From a checkpoint of a small contrastive image-text model: 48-pixel images, batches of 512.
Rows from block 3 of the text encoder of a small contrastive image-text model, named by matrix and row number. Rows with one number belong to one neuron. Each number is 500 + 50 x the weight over its row's rms, rounded and kept within 0 to 999. All counts start at 0. Numbers have three digits each.
After each neuron's rows are labels from the 100 texts, of 14848, where the neuron reaches its highest value: "tokens" is the input token at the peak. Only what is clearly more common there than usual is listed. The data: photos with spoken descriptions (Open Images, Localized Narratives).
# fc1: MLP up (text_encoder.blocks.3.mlp.fc1.weight, 384x192), inputs 0-191
# fc2: MLP down (text_encoder.blocks.3.mlp.fc2.weight, 192x384, transposed), outputs 0-191

fc1.68:490448524522431466508498547422537597447489475530525529560492527497481546516420452582500565494452544487471521517432548511492549530512453495577359463545415470488483467502561464490579628449473471480475562516428470517520476486490411496408453502520472536504409481511451510543413490532485510470529497552528440588473450562507430538489518477510496532414494463496533550487506463510544602450415437481547508523476598448507466568502540490406367535534465356505437507437534496582483479417559487504534407442526451500500467467494538396455574484532340540598482519532499447492515510373502524491
fc2.68:534510475506487462481551508592482475422450486471508423495511561511506475437501436515520433539547464466581437553557546505527545485573424498532578420489452532521424522420420541579377523527506470602505523521569555462527615492463533510577525552444437498517531555444559451587486566516480523382489544552586496524531502491421533543461593560518511515481546510424468434533518506578459407467425520514551494403498472493488468538569491574519574386563540544462546489576518431487543476473463417551555536583557602475524496566457470597562403475515542478490538465495448428489417509525507488523
tokens: "and"

fc1.322:412449506478500398489628579495549484467451501452559471641513540482460568466587457520549548503494521531502545510567468488507521530512487527479479451593477539325478493464492539530509499572530482481524495487459583448502504484565427444443543468468535513479494410464555570567505501565457505507472449547505542451528522527556513504584519522449616541547591461542490494472498560427542565596564548529488508476505493447557492509533430542595477476446439553475563551490471500470503459587466533469459568560457601561469478533471503467509401537558558405453509360425481492551612463519499504572
fc2.322:452517510470495593456439501448530524530476572491440543502535494483525526499405588512493503488497532563481516480568497481492514494452501472499441572470519453440516461547498461376537524435489578449518499477489468526500320501507415442480437459661586461456487502536520476462528449467531547551434440509498499497468489482426466457535503486485527435662483501518634527450452511509493569500555475516492582526489527534451476530471517220497365481453522479515355482457511503529459450451480545476506494468484449550486512496546545477530480554512496515549509477500479540504527483480498513539
tokens: "car"; "."

fc1.189:473474497453456462497580432483415588443508482404555513560511495491546524503446450466506490456605414425402521573509532490512481529506493490518467389479516503614447406513509477490512473530499550447487472466537520526469467461476514484436417554531497480487546506515495472516448469537641503547520453481544372494462445456472497502484488489534446492411455480416508452467526451477454519409511515506472650509531488520457499480461460448498537448443487523515435472382458473519540518463488446483719414442525456514595491446529489417550499532357525504499527571505507499480493556473520463377
fc2.189:522491550523544533562559405511434480530543473478542549501427452455504497520516468364421499541513467505405498563555467538568385490547597479429576459433504542519414537514488476525453392521431497479556390423547571486520523357433566534556465506527496569438622490573463505483583501468520449569483501433446473432494489501523511568497415560443475496471510537480425484584491484521406445491462539532443514493589411481547515496479421560478526520526519610510528455494458500466546508576511440509563499487567525465510498451472419530499469476444562500459596596527489428505483481511535413523
tokens: "red"; "<end>"

fc1.114:518570480516532431502553562513477463504476526499490451584498537521480563459612527458588583494455561538507453522564460461485557476461500570434451474604472586348419512467510546555515493538533442536518435516515548450504519479537550569497564455478558475519561454476528492553505599503474460504468443484483517459573547494532611502614521550474655479491594488518471557458481529426529488541553551454515514533450466503578514466502481574619505494463448594437575548539510497564513473576450524465428542548561573490453545553491493465476466407566524471476583485434506565507598525534479571599
fc2.114:423499501489497592465430492434531541513514573484454553501550453489533500466403560502479520467484564543474514459544502492485511516439522466506427608497509443441506446500493477387529494441489575472553513496452457500525329487500391423475491442650547440484508489545497499454503452509530552534446479486518538566466473482438461470538492474481516459668478505526631491475471502495511575489550448498500504529485519547434486512435523241538334493433488502513378511464483530525456444437499533488478530469481459559458509503533565496519495555477483489529513471488499559503516478485481495546
tokens: "car"; "."; "<end>"

fc1.221:472441483502528550512522385488617564514466500514511476459464530411540510448454490454506420557640552451503480493504550482556484413502486488508509550563575553447476483502453417470470562457489585412561644517541506460452496410503468568516467439479501467538486530554544540493544507533478575447508550488469590568489509535453484518539532540553506622444501476477520442472494503586471536464517479505596557523453554461548407562475505513418530518479556483529459549509545485517480445451492470540527522464495432504519573528482599561529464540490510490679506527718520497518530528475466480567
fc2.221:598472564635457550537549453571453520478464537523456455490434549468491439482514543428439461478555427569437446587598486560543450438446498420491496425443505508526493505439488434539356458515415500500504543485517566522555522421502531545569484546479465581467512489504467429538576530502589416466516560468526486490497536484418569537485480525521499450479456549419464530543540528629441485436409555546496476515520506476493574488483453527489494490562593558499512541480544449471543537476532448579556464482587528450575485462437436504510399457477612536523523611568537462527415465472517439502
tokens: "picture"; "."; "here"

fc1.101:396452458357416394477571518438554463433514566487505489520638541543538521504502498524486539590530510476515537508492446441444586600439438463512448459533530506454526411545468514489586526490466446542523571549488497534559467617511389471463420495559459476536486533497536485526488488521546512502425493519635504608524507548424437517545558505467516540481511415448509520498455487458550444351452461479545512486441539436460463617511552483514411473541449478439488545486548493492543455443524531442509455503434480520447551482568520445538489518481552504590501435485488458454503545497432586570
fc2.101:502477512514464476510501564447555532462381437528506371559516571507462447464507503510574487525573458498491428542591519544528570463465376518544429486477471457477513532449452481429469480509515488436461589494549602484585422512473503521538474583616450540515518464427588466575491572502518513423514568553540467513562526495474519565520627531514539412552479543386574538427502545579502525509397518517492450440456496402480508482546449438554429408532487517496476596440627467495548506502478453552568471474536489546560452438482485434521470455562544453514519530494486478517429515543422470469
tokens: "vehicles"; "cars"; "<end>"

fc1.164:497487588552462495481524562483545461470482474529523477487554449588466412558524519649482530475489481598535537499401427632455573528479448508631459536407439469549507549550574488479556567501467471522442534505487506559555494572485504486460498529521476620443402499474475552591495413402506470429473512480521453491445422564489441496391512511392467434570479534514523530496419483487559467506413398468491490466534546511458485465617446487475499468521487452515470514474563470463511544430500475564503433517412517547470453479501468476450593516526430577494424436494456507453427535467476551548
fc2.164:500455461598476438535542551417522499504494539581541521511500430511393517554581488465422457495424480481448583535465533571513449520412479417453448444498546494486534510485493469461545462559485448481464509465499459577546387512504518448531542564547441507539480474450403459485525511450625482489538542440456498447523519494440508505446426509520485473463436584542518550488544523569458483550448522575509514459577478425523628534524470523546419500519513475462450572398582472431570540522585473539540459473460416470601430428565452397537566477603553427469463531540552424582462492511476442450
tokens: "standing"; "on"; "in"; "people"

fc1.229:425471525468524541491549491500538441425520580504562486463537545504517422458438481566485502532501534646486517512505466502435572472455465473526488524483570572544568560593567460457485528613382542365479521544479480528591434556504414519501426399583473476419402502512551447481544384513437434528469523436571531522462506515530485448531516483457492533567513458474551528543500463449565490438510484496521508562446636498483464529528482458464525507487495502573446496507523492526450509470535508523485423488500492507493635487477601539496444526436511621537479458491508486440527639498427571413
fc2.229:494591506528599524550549482578471557530432510533539476540458528484484425504506439470485476561533483524413437536545462528528453420564533490466531522418499503404517529508577428416502477485463588422462513526461555529512433463553482608532458534516532531435484395542562507515566480583471380526619528465519457502501516451476516503506495503533555399564505424431620544521523530483516540515543505521495459569441520550555501449506454555505513517528504534548597474610525449524495675541523517500502443433563445437446569540372531558463496457464505571481481593515480575501501437444482448497
tokens: ","; "<end>"

fc1.186:410527512454530484533574535495506522535537648504478515501483471460545507478428540438505541486490528593451475505499487472472477503505591497497549525454508449470532442586564443501580473435473588452511422480448510462477474424499383534459476468539539526426512461669469523467543490519555432565617416483450470501457487482499473541565430417455502552496520419511512475494539530410537613499528488450465553602465524557527391547403465527462401562505466508558489492493432512556505519502541483486488514417513463476410488527472471498464535482463433565539526666456535501462533594469475494604
fc2.186:555490520512547549508396474480454555500486489490447518498508442521477463533513503445458534474448450549418431518617459522597448524422544492460488470450483411428517565514567481377523414543477488479491469488462512557581332436536464505526481529597531494465610412550526460528543493515515509532512510476522408471522484448400551554507473569489547367581482480476591560482530533522475579511516539546453438507492403505472553505468452379511332454491476603507505516500478473567498579529498530492515431496540509495508490442424480463508451451506494533488597537443513539511491421551502442436
tokens: "."; "trees"; ","

fc1.265:388513489391538458498589584530521449426540610521504502627546503479477535521614542442526597521501511568545469553523477451506655534501532522488473456542472553376493546495490517496545491548535465476545479529520559479497447515543443486456559488514538475539499437461543552552484519515590469446461450485456569535617553546518562485625524588448656519468471505499415469515440478507558493587555591500514513551484507474504489552467462549547416392514482523482570499496439522516507496534510555483517480473514559586477470488496470447502489499500527491506506478417534496504607442531448502644
fc2.265:438502488472513614461459501445539523522487551501486547521532479498543510477387522481496542484479527549471497439568472490524526505448526468459419590504492443428532474522502481376526497452498586450501507494458499498488318514488406434480476448666579465475519487537519514458537462504524548554463486497490533538483498493437475494505485498495482405663473503508637502460481530531525543479559497488520544534494492560427477526460521251510328508421502467523375513454500517505466420417494550484500537466444461573476505472546539512497505544489504503555503481507480523517518491484505503524
tokens: "car"

fc1.280:464306545484463511522541548413556493443521527497672510556532500487509451497437428565495534540576500505506516557500529578503518485534477536548423456493455532491532521489510461438541510570438524454511517504513462480513466502490433442446387558534444530493509506494552491561501481460557500458496518515497443493384417587486442472518529467418398470536457520448606509472442445487511432485428421521453498496499535447475445603524497401431452492500556512520379495366431451494572524416479428506546495500487477567499504456486483502521510562477445576510509531494500480312484482481517546501
fc2.280:493531534556502486564527574468474461571505430433519487564512371563578432547558452563500481513533440421495548572510448562550442537469542532584516498413439468500472519533512491546480422458553485493472485405541598503508524478469502479556527560570492533430550534492529610555472459466429481492484478467506396442441416465553446571429488468426429446539532515477499432499427517469490484597413454454408522441571416541500461472566389541455515460527446584479544418490446447444543476544474417520559507447431554565518410486499425460473576538507478549397480517511416502490483534528493457532
tokens: "standing"; "in"; "on"; "<end>"

fc1.223:438418589500456447511588538457540457467453491469595557610540535504490515476483515491523601585486534443375467604473470531485618383583553488464434458448487623393451551539554518477487472570525515470521491468524557479557502537512479400512516494519586499497533415498537476517476539479510520460459489492545492500541470558495527499594457557453599515576462425505526455546445485521530524524530516534537558612518540408526481539553456512555503407514569482547525571370511429529596435518455501537594482506533434514503515472479544441441435499491458451501513488466490484522530432579455454568
fc2.223:415488502481482624482484488415531540519503530503481541511546452460517469470370552489490496490493554549478520485549511499477508532469507441473435595503530474463536479523515489356531502424459575442522510493472492460529331524473400429464463457689575467462523514526499519478560465483532555528420468472497538537499476502447475490516498509472515487645482533492609505469464510494514572469536480501495558538514533553439486543448480260492343482436502516517365502458473493480457422460504516486484517466510420603477483522522523498527510564497498495530515496485482522523510532476514527553
tokens: "."; "and"; "car"

fc1.317:511463591476565583525421520514439483447495431441509490539489523607482405513453505614463492489539376438498482504491459532485498510574399498606460559508432556533472480545562482495520573460500560494452491550431520521508478578520493518434432535486475487482453520520540485486473440543422457517482502527615417514496417512465455522392516560509493541576507388433494525518490555440539515409488472525497496537473511533486481504588544466427468510538647468468535434479450469517490465496510530500508522507489525519404587448465508543495490491409412638509487489490429506324456473481507607444
fc2.317:512519532501558590490622542537491369490508438522516452519499529583468511566484520526448509533459538497564560474507486562502503503502456482469600482477404469506493524456557623522493546510449463495448419508543540490533456508513535396533543515586503510409485502435530497524519519488493436514408524527498486457543478595438541520443622547430566467669602512501443548586481539483570438505466531460508437462516486529552533443640511465553546488585533504456595458526510452481547526569490462531483514567517521481477492549395469487462418469503495530396547466371503475467458497482604540477
tokens: "standing"; "and"

fc1.89:418445505501475477555399342439402555452636495374530511563519555502564492448502497449502531452584546575495502549527504483473491573494518512454467486599487502525503512564482468467530461565429455437544472488489448521445465515452502473423356509522516518491546487578511472469533481515632525545560491494584458526433447468538437572565505586472430542369484515453502515443534492421476495475515502612466555498547473445469502554473463470423393497447577470480407457401401517533485486498498507458507551453540456525525500458549520499587509532433466490555538519454534497430536504503524514461
fc2.89:523519502514550481562565447465452558504488474498545487570454537468513534488540438303529410544537459511464463550628530480575444481530497533430463474435487467459451513432452488494427439526494527503498471472575495437494472353518542503559462550559502477543646475510529460559507620460528510489514516507491500454536531436478562503516500519504534463512525517437502475451559471576415510483525610470498568476536407466520550478473497515553452470530514587427521467478472482505549510517471514493562452499585448508535473474492437434547373476493606355521644525502490474585492532505471423432
tokens: "red"; "-"

fc1.67:492527570548544580587502519506472566549448510476544524514425522526501491474491473585535520449496509614504472474477520491450419404475549536541476518537486525442528576485616469523526585557538584461491528580410527515452469477547419530426460477468537482456464466589523498454486499635469422543556476535495489522512470485560482417453501397540528582524504409516542529503543581415525593519534495456465506605402523539518464546509532508411476557487479461583488439495497508534437496487459531490456545482543541526437628513418525531420500484491355636544443574497511524448537471496551559556
fc2.67:526425559536536577536509530427512587519371460514521468536471526526484466509500481539488501540508447535485458526547482530539445445483467440520435479468449444423511527474595463402495544488504523424438547532438528526512366493541476488509449572629500541470468358510538487536494489546519442471487557539560431477548454528443506501437579533542606415577500441458572541465500497512545571492483504508491420543429543496512505506546484399502368448524510490507433465440517442538538535453489476516580478452549448565499552423319525441433445444491458604509472552504464553459462539454500522443
tokens: ","

fc1.22:489512496412536478483521424435525524529549404462521601492488438438620526556483484454475521459530543367455539468495446490551448498598567482514442508537573473540455395541493479501513476401473597415587454419514488433505460446466462490420496439526512475495502554683507606471490487506541594542486441441419508515479457507480484482528375428520432524466475486510565432555364472513445560506523473463493657571534502535570406490440463486478533484474444474537460522513457513485469551497498507443521496442497429514439493445557532459543517524467498479534541577547524490526520503496480465503
fc2.22:584396521549569500607472469431520558492517521545521501512469464449442606523527474386458462491466504539485527519463581544546409495482517495429429450532484522434450527448468536455487445529501431468543478430522467482490451391418532459508527521489397538632550492499412428489502528424552531467498505523428504460522507541454538520507469530523462477412506597524543509553495451598384522532431577553552503446571445446562560534474502494500397478573553471415527517487502537474574446532534490543520539472494491521520474388544462456502519497558524367563615547535507398555486456480533432470
tokens: "."; "<end>"; "there"

fc1.235:543387585520477503516480490377570582515497465469551536528500480471605457433489504552507526494545495525420522514459462575481493486537517479584353510495485552547508525517529444465493505475462528385550579390468480489524480491458547489428462480492458551513505508587455510551495468447543529467492463447478486432383460555530454518525433565487350479415434543482548498485493461529462559521423451527496501502527553421440472561442431461399421498444561451526422526389453464508465501400497454545605488436507446546522485445518482425506543555505461524571510518582464428445475492423407481489
fc2.235:422547458435484522433501461577423436453524507397468537489608444562517438526526541475449434540528403494495532526543477471510506623547466474483576514446519474567564480577454482503485403491510535533434465526585488588534507588493544440557542473506559457415585565393488543557525463508522474524496475457583453467452478407432465468451451563492450457619492445463418445497508533453498421478544495543492548474577463587428550473512455511570594473450535560494460494547503411436481513493520506470538494556438458530507461589576445536588523559426536488388471460494460573535447500535520483493
tokens: "."; "standing"; ","; "image"

fc1.307:485456426430548425547587498354588490502499584465561531613564433477513523495544466491466448547509524532475524564488553490450567491506493519477434464531500515350494489490440501442575533522493455457462538483501491450567455519548352463487482529617401520532461510520569506533434487459484550404435452472557513544536508568519506486559527527481536461473463482526571489548363520520524466556473476486557572510475537387576456530500494481501389423501482450460517521450516444477555466542538502495472469437403467586471510465523547415543529508488492475602508439484514431506552427532377456465
fc2.307:413508519541546585468506471460516498550528524532462574494490438477491530478405506435484516504480543551462532490524447509508484480484552440432465567446483447445503507516461494384506473482504571391520466428513536478504327439508448460517484468686617501411524509568497523481564476457504538561465487464467526487486502502493493499524472527438490419687510533543651472471472551538480551519529486509492565516553475535486479497464475257507368487441501497555409481465472456478472471485487491489511513452488419579497456509518495508529491520515503464476545511511481518541554479505490468536
tokens: "car"

fc1.126:521497451468486455507619443480462462489543500515500579531511469500492543519459444488411354462490499460533723492470533563484437509435572448509500453448496480510498451505468513502544492517502596494486480461546571541486483508415517431527511530572476480430473544464462547542466495447638447517443456447490477497453476570510481582450465500490449439579499542515511466535435529477481407504467482542555573464572542567510519498605565463528464448506501419509479378401499462464552469472541392584576507518436454548548499466583471376529530566509544505462454445580472490518499499503516502408
fc2.126:537420551576519600585524526602525511581462468540524422519504492555491427498475455563479411567536453476513514533470495610492447446580463463512511505477480572503497531510490490512390451435493569472459521490526597524484464487518580483569579544515486475448475513407496572599490482492450412451437637442521491410461497517487496511410491496529498535569547514480414495520487479524503483517445467518522465517555572508528501441600437487520553461578596481466542447484535391436551452442560462606562560434507500521541515561484476493437535512485572550378436526550420542527418499397520477512
tokens: "green"; "<end>"

fc1.209:482438586538449460543495508443557583519498493511582524609477507496518492419443443566453513598495501542441531573429521609519484465472508441569431459454492500556518514514549450511522563493448560382498512500442492474484473467499451465462452530551448570484438513532445472558504469479526509433500526457498465547428486563460443533524488470470453525507510523499475493456537434523539574485390431507505529527511587462453514608487466467412458498520520393533437479409520445540555447334573377565588458406494400498533514433489493453490521537509407584536484554562475429467476549393475493478
fc2.209:478552427513474478515520518592449490480409506462429423514612543565491377506535523528488456533559359439489476564545423530494514521561431485508533454472530528535539485555518444561443446455460499582406540554515592561550507540553528560552512580514576472431496459424519521597534461567511408465467543475620435490447491432417486527437535491528477498523517415412438501486501547480519424447487455513493472513468489577461508462536435554551535444520519569476523536562559390472497522485543481487533506504533568462486507581434441605521506502435550577418433543510465585509415450492463479553
tokens: "image"; ","; "can"; "on"

fc1.309:470416529479474493535537500441585576505495569499549504566497508469570504397462532539502507541578508509413509511472448524467537457364509437566415441483526536474588505513551389391515524502459514455458591490476511491562462485583410485462388496557494506495432503619473492474523483486530526390507489433506526512449480536527472537515507489512465546496467499467540508456495493525524543444389469512509533550486663458501483612474492475446439524499457422523456520436539465536457462420561436501552479457502414514501559462534528477492475490467499555682478531616510450436543523536383478521
fc2.309:481586444564525500559567509587401503485483550521468448539500538552416457601527526457460501507467388466466468543539458518486465558508457486418537460505509574473528443522595504553572467507442477516425491570469579605539406514599515572506510572494610486395524422464512477513518465551557392552480519502592434491524510441411522440475512522500548532493555385433448563484548627475540488437537508512487462538488466569513594419527498502606501497511507535444518554531552436530507549539564547444487476542553556447455539524420435550479499433470534545437480552448508559507459439528565506492
tokens: "image"; ","; "can"; "is"

fc1.287:544423491539522488530506525475544512515501521510493507433507503528499436449474517560429485534529437661423532553478493538448535522455460413579425416474574559515583520520578395453527531542461506453409568552462505577614464531575468522543443561518426521520448525511437482522482419516497465439488513436557491579436499500498455536536492506531480508420460494452569526523511458553555518422359460517535501523483553420510492582475464470415470532566444439484486515484545461501441537511629474499522453388471514484515590413508511481530529549467511576605430508563532438483478545526358463465
fc2.287:426538478529511467539494475531384486477491490462548484618500502558477409562568484435476500549543410482416483591541429490479467541512532504447552480483542535525524477590573435504562415562432486487440445533480540587491463517588475595516449603483620499394534412511530511499536466550522390587601517446555406474483486412524482472492491485475533527489530384423458514476572583401523491467553472492443512603490489521519502475507444560536534544482458579525488513446533460527478577533540517422523438488538526451487515534448468524491539460416540595433466586469538601504518478522499489524
tokens: "picture"; "<end>"; "image"; "is"

fc1.191:449426464439463472479540463401574565438482520443546566475532458456536469476488474457502525506618504488368520576509485475518552481528523471533424462491595498543511521532491371487496461537533494457504537443517478480593446427578432509459424527564419451518530467633502499482512484486572591513513466423481464523460478477522477464547441497548399493411403495438565461487527478564462569514498499518514595574509504444479487538425445505444450480488463497576338579416512495525481517489501448461596429423506475527479464443548505473541523519495502493605534557575560527496504529500394452414
fc2.191:529491548595564506559520533449454428540549434526565488545364458553443512591508451486435522537412517485512556525468509605516428531466548519456552489473403526444416546496574552495575479557445443491477375461518524532514505436482531527546484523490509602461504461517466470464511507440518424541512526487459430462506448581538512541449502524374494524494574521516519545586501506442502487511438546498408444453605464505600539532532472583458479554653478496464562441487468522476591562591555471530486488520491561439484475422450446426432488451555480523458559537483505403438514511442554555485
tokens: "."; "and"

fc1.204:445481488475409448538363555455481469462486527437511545472506507634498462526472521639525566501481477431473484474517439471471587556515498504582470578563495477453467558545586483481567512406505424553516458536436437520516473552500404529430437532542523491436487488561516531483442420515329505512420421514559457533515420462522478479476537475446473555492552427475473514519472480425571521429491482484476500614446479476489489499482500505419413524531362517456516527482444516527440454514514520426454459472481523494442546495456568492474525488478358627499493482459445515385509510483496543475
fc2.204:458453557517514580513545620422495455546443462531490479541502463577518454570492573529490546522479496528490529496548415532539498509405474469510474466427475474505528523509560558453550457492468465450413475464467514530549335500532506403506529518637523509405521405475494548525528488473598451528411523498476426430531451567423511544431567514428529432629496511483524546523489591497542565517437524501452472536517461527498542457531446356541417519526501554535464512421490485520553525516495457512541488466528397519502430482384476388419522428515521544411511582421517519478480481514538494456
tokens: "and"; "<end>"

fc1.206:508463474376499444489589505489538456409476571467549491499585544553530511514483490610494413472569474504512565496509547463484610589467398527592448367517516554478510479509489495479523531498547468489464600542524437488509495622497419493453496481536426438517479551467510465585361503536553442394436479548632491610507498515438470453508555486531484522494516388410560505519472439469566474404505463462597501486434526524470461550545544507524507409518462503461471509498563460480515465426518494529504479484464461546486543489519540404506477543465515523582449405523480507492500612487504543562
fc2.206:577515513482583521502449499511527483469437461499425455512508555475517489504489479509465400496554497470520472480569512524530537478561471490523478539450465395399430523438413487364417514474510532493523545503598569478544414490407498444575518533547442541500500541436558484522482560472512512441455547530526543534542517538434518577488558551507519356597542539447622438561435472566448419524437525575549492414498489500555499434553475340548402449595546504431593482552560468421554544534499487558524502474522484522475484451497492482586438523519531452521519487498448436534481396469492497464
tokens: "<end>"; "boats"; "."

fc1.150:427470481482496505546536478520533453540491510501476527499604513495546360441468521502469431579585520469464605504490467481483490531470493393490516561467541529505546522635463313466503457469497553527459601526478493535554442540531516444575498487527529499451455527483460613558515520504355502438476554374551570467450524461455476463465474502498484541616498463481511542466504491570513479463507436561628520519495613473493519543530469441484492507473504501488476527493545462421508514476551461484520499465494475513478477536617554579579552543432533535517475507611412535518432538467383454545
fc2.150:474452536553539438503509471412558484517442447508568464609428547432520505397516420446551450536603574452532461558554527567535517427513530550506544473476476460479422549467429514496353418498485516431552513457608504426452514418442498510568445538599490541504525502507584528492557564463475500493488595450468526493482551529541514571551544526449506516560593551451538424524498437529442461546450545417500518481545501470526443561539405598530483496566463573523508472460555473522559461522471417521535541525536478558570451489451483464481436490497648486491514557523490436554546607548501450506
tokens: "<end>"; "sky"; "where"

fc1.331:461427486475524446521456390463565471511571503432521555498510518473543484440478473465433428589674501444425520582518531510500520488538503374477497527462497548516498545540464405485454453520450486484525506494529528514560462461551515455580414513519471552503541548507444484531511478443473524471464551439542520495367510511424502437505430553499390514506483515426522431526552542572416436417439475597536514455554500442471554550494441465460453406496526503482468498471521413442546498522540416496577470482462481503528448515597487546595462587372521501542525535611448394504427463474466451507
fc2.331:498449504556520431598555439468525450563495475456526476506480532477516467518549442430452377468633417491507554552517512539517431463468510432466549435495531492495485532526467460569409413447461467450486533487568539469491531429468602497618450579557460517527547542457515579495520522498480448465434579426513524485471520510482513514478469511507465532442528520419492428572473499543479409469419508518539553487541490487568494481546456574517567431626552533409559479470545438427612475555555412563548564408507439507547484467509493453527502527439645506480463542533430457546434580475473438520
tokens: "<end>"; "."

fc1.167:549465525502591455555481404444469539574559426503496561516487526496496518496485455510408346545561446441498520524466562543450469532563511456527458520517476562432480457499461447481517525484492551499529512422565559537540448525499483474543460494544432542569488571497484478499449462559469450430464554509562522602455478547462482454449506475534446516525526513459555462603429497500424478550400459543589515486517500514601494521562494486460494450590536457466493439470460449413545506460549496595494533492428481512510547403525477487557471686445477554542478460539409354466450417404469561449
fc2.167:470481432493618476586512506430560493552454486569520429581498501471486566491509463483523432531549491394538482482563552479596427460438491501460394500528505466405470520405501485489491483478540517425441575465490562461467399384553531424491532529584484410566461464449558523474443583487474463470430600443464556514547569494472567488547554467578575494564566492483493479439507493570522562537503533499582566526477494421629498419556527464537425479552517506466568496472540440522640472534453486498505506459511433569530520506464570426549501499542522463530454537488462530611517536474511439493
tokens: "<end>"

fc1.1:471481535502480521474524529475488461452496488435512484533541515574500374521463458609477456487515394493500523526476439619495492550562431480603508444412472545571526529619566461498513533472474557487458515520528572517523486616484505491542468543553506527395465548463523576648468401520490455458456525488589435504441408535455437552382524546441492452598507417436537513492419480426552483454441449514469498494502543502440450523583478473488533433535534479449494433497496438463483478441519419536543520533481486528439490534498479541498522532424483589486375444501410503405432529462483564459
fc2.1:471450446503487439506617519458445480419500512537548490561556515543393532589565512444448452475472433483488582545515543518519510588456428426426493416495522477501526503477476535451560437586496400481440457534535463575546394526524488393516526561557469504543565458397460436525502522481628513508508533515526452472553528460370525481484504515529542456492482508494516523474579545543483447478469541507525535460557442478486618477547523461597484452528486532412429523378567479479566529523556464467555448518507416500553444475542444405567515437541564450448500467411566483555455516564522441439
tokens: "standing"; "on"

fc1.121:406472426537428476528598547409505502517502457460565488505496535569497463513518502633481521495458499473540552530463503480454550536444422484632428383602460549465535533509550498532543581540515465431457594500465597527503469604562397536444446533609479510505443508492482565460435431529471414456482473500566427538484474506569482470453560499443499595503536430505496520513474579461577473533440407443471476508484519506433467588574530532458511459501476488486455469418510504484464417417499466491495533517373557546520525483492502489464563521536469597520415410553442478491505574507480550545
fc2.121:503510503535530447515568637484549509525313503522521411610525498569493441524540468590525436511512477478569477529542504568555507471453417527540464491453417493443505544475518502431481520509562502497372554490542541522487409543508510413538568566608492507494455454394552531560473528491515479428433559519558456478529448511454490523409592509509548427631539488475518460433462520517542486582450484510499461435499504504516517419653468392551476423519487525479500468527578427477530551499485446564531505528483502583496464519435470470456496490573493524451424463450450512524423491518517504447
tokens: "and"; ","; "on"

fc1.329:536469560500499577566546409493408511506568501478494563482529452533510512508429387474350393436502461539451594552479521519472444492469545457479514449510493645553553530581498475492461440565490635449474460455519555548528445516556503494492497464494463447338512538515469493544529384523553463535479459417503450468406480458558477464446462542495446550486454542500522506559480551490449441479533469633495516504572550531470504492524495473475560487434589473537465372418479444463468441453517474561588505540453506559531500475564454486537497553450544534468488496545477521501480456441545506392
fc2.329:525446545568517595562511402612462501561521493491519521458483502445535438471465477392478444514562460525386463570507452537517412427570595455437578531443544557577469535520479434510391386479440573471543443429524530487488521415458585550565502469447505516424547513540497530485604488493474445527497571417438506399478526465518522508492453515511474578474477514464452442597515493532441453471501500557479537552563511522525475486439413524493576528512601553530539469493476431457519472516512459561570525401553460467531500526494470542505489498402621525433508615558492506524469513479529424490
tokens: "<end>"

fc1.118:468465540470478469471466546448556496471486551455562496544497492451603413453475440610511519562543457514518524542478491596533517480515524524568477603463435484510467468516489505437468561512493553513534523485541499466492479442442448466532465562567497580472491555511552534587476445465454547405512525523515457625439354579510461533483564459421431499587482536445532403509435406500524468510377456490459504527494516490468372514567451410426445482547474488532497470460410444471563494406458390556518493466509505553517502465462514444494481552460437613478539542526461475337503466468495538513
fc2.118:545477592643479488590491520471518511576473460485550490512413435473528453486555456513473533494501482483440476556494470594579422437502566524546520461418443545532438553479517481549415459470483485470515498366538578459536560371424546537542516558492474578479531477534485551532544482451485489482505522475432456414482448532581509579477469515414457472461489612474455495548463489553411520570386509508427485480574461480507482498507379546435547465520479542538535496490471486438535514536479408566571479440518496518526392450472397439426506464564507539431531607590481437474500523523503448492
tokens: "."; "in"; "<end>"

fc1.218:456495535501573474470570556525493471439521499488557449592519555481466561458576427469442582591518531524485432552525462479535551483486458583473424400490517500359491523492508556471484519577474434480510474460511537472525464449556435504426465462511490548489440448477518482512506539505472425430445544495518498438591546490498533539624537652505588501445487449504511537474469453514489539516482552536561503454472476411631508565549415554560443414517508598478538517412506457485608527543425537542532428487539432559491512499433489402475412436498485467512598511444557516542522465552538461595
fc2.218:452511501497481578456476492442521546513482567489450580487541465478561516481391564479478513471498544546497521421538463497498520497451520454465408580495505458433543433548512466373532516452509602470514524456483494489501344495519394411477470459677559446473493505543503496468531455502511560498421448492490542520491474487459487471525491512423532429636481498502637482451457500491490582469540473500498554547483524586457459523472555263474329492437495492569381533459494485505467445447496534488493523479482453552447532479514526512539483510484470478550528490492486526489515489512491505522
tokens: "."; "<end>"; "car"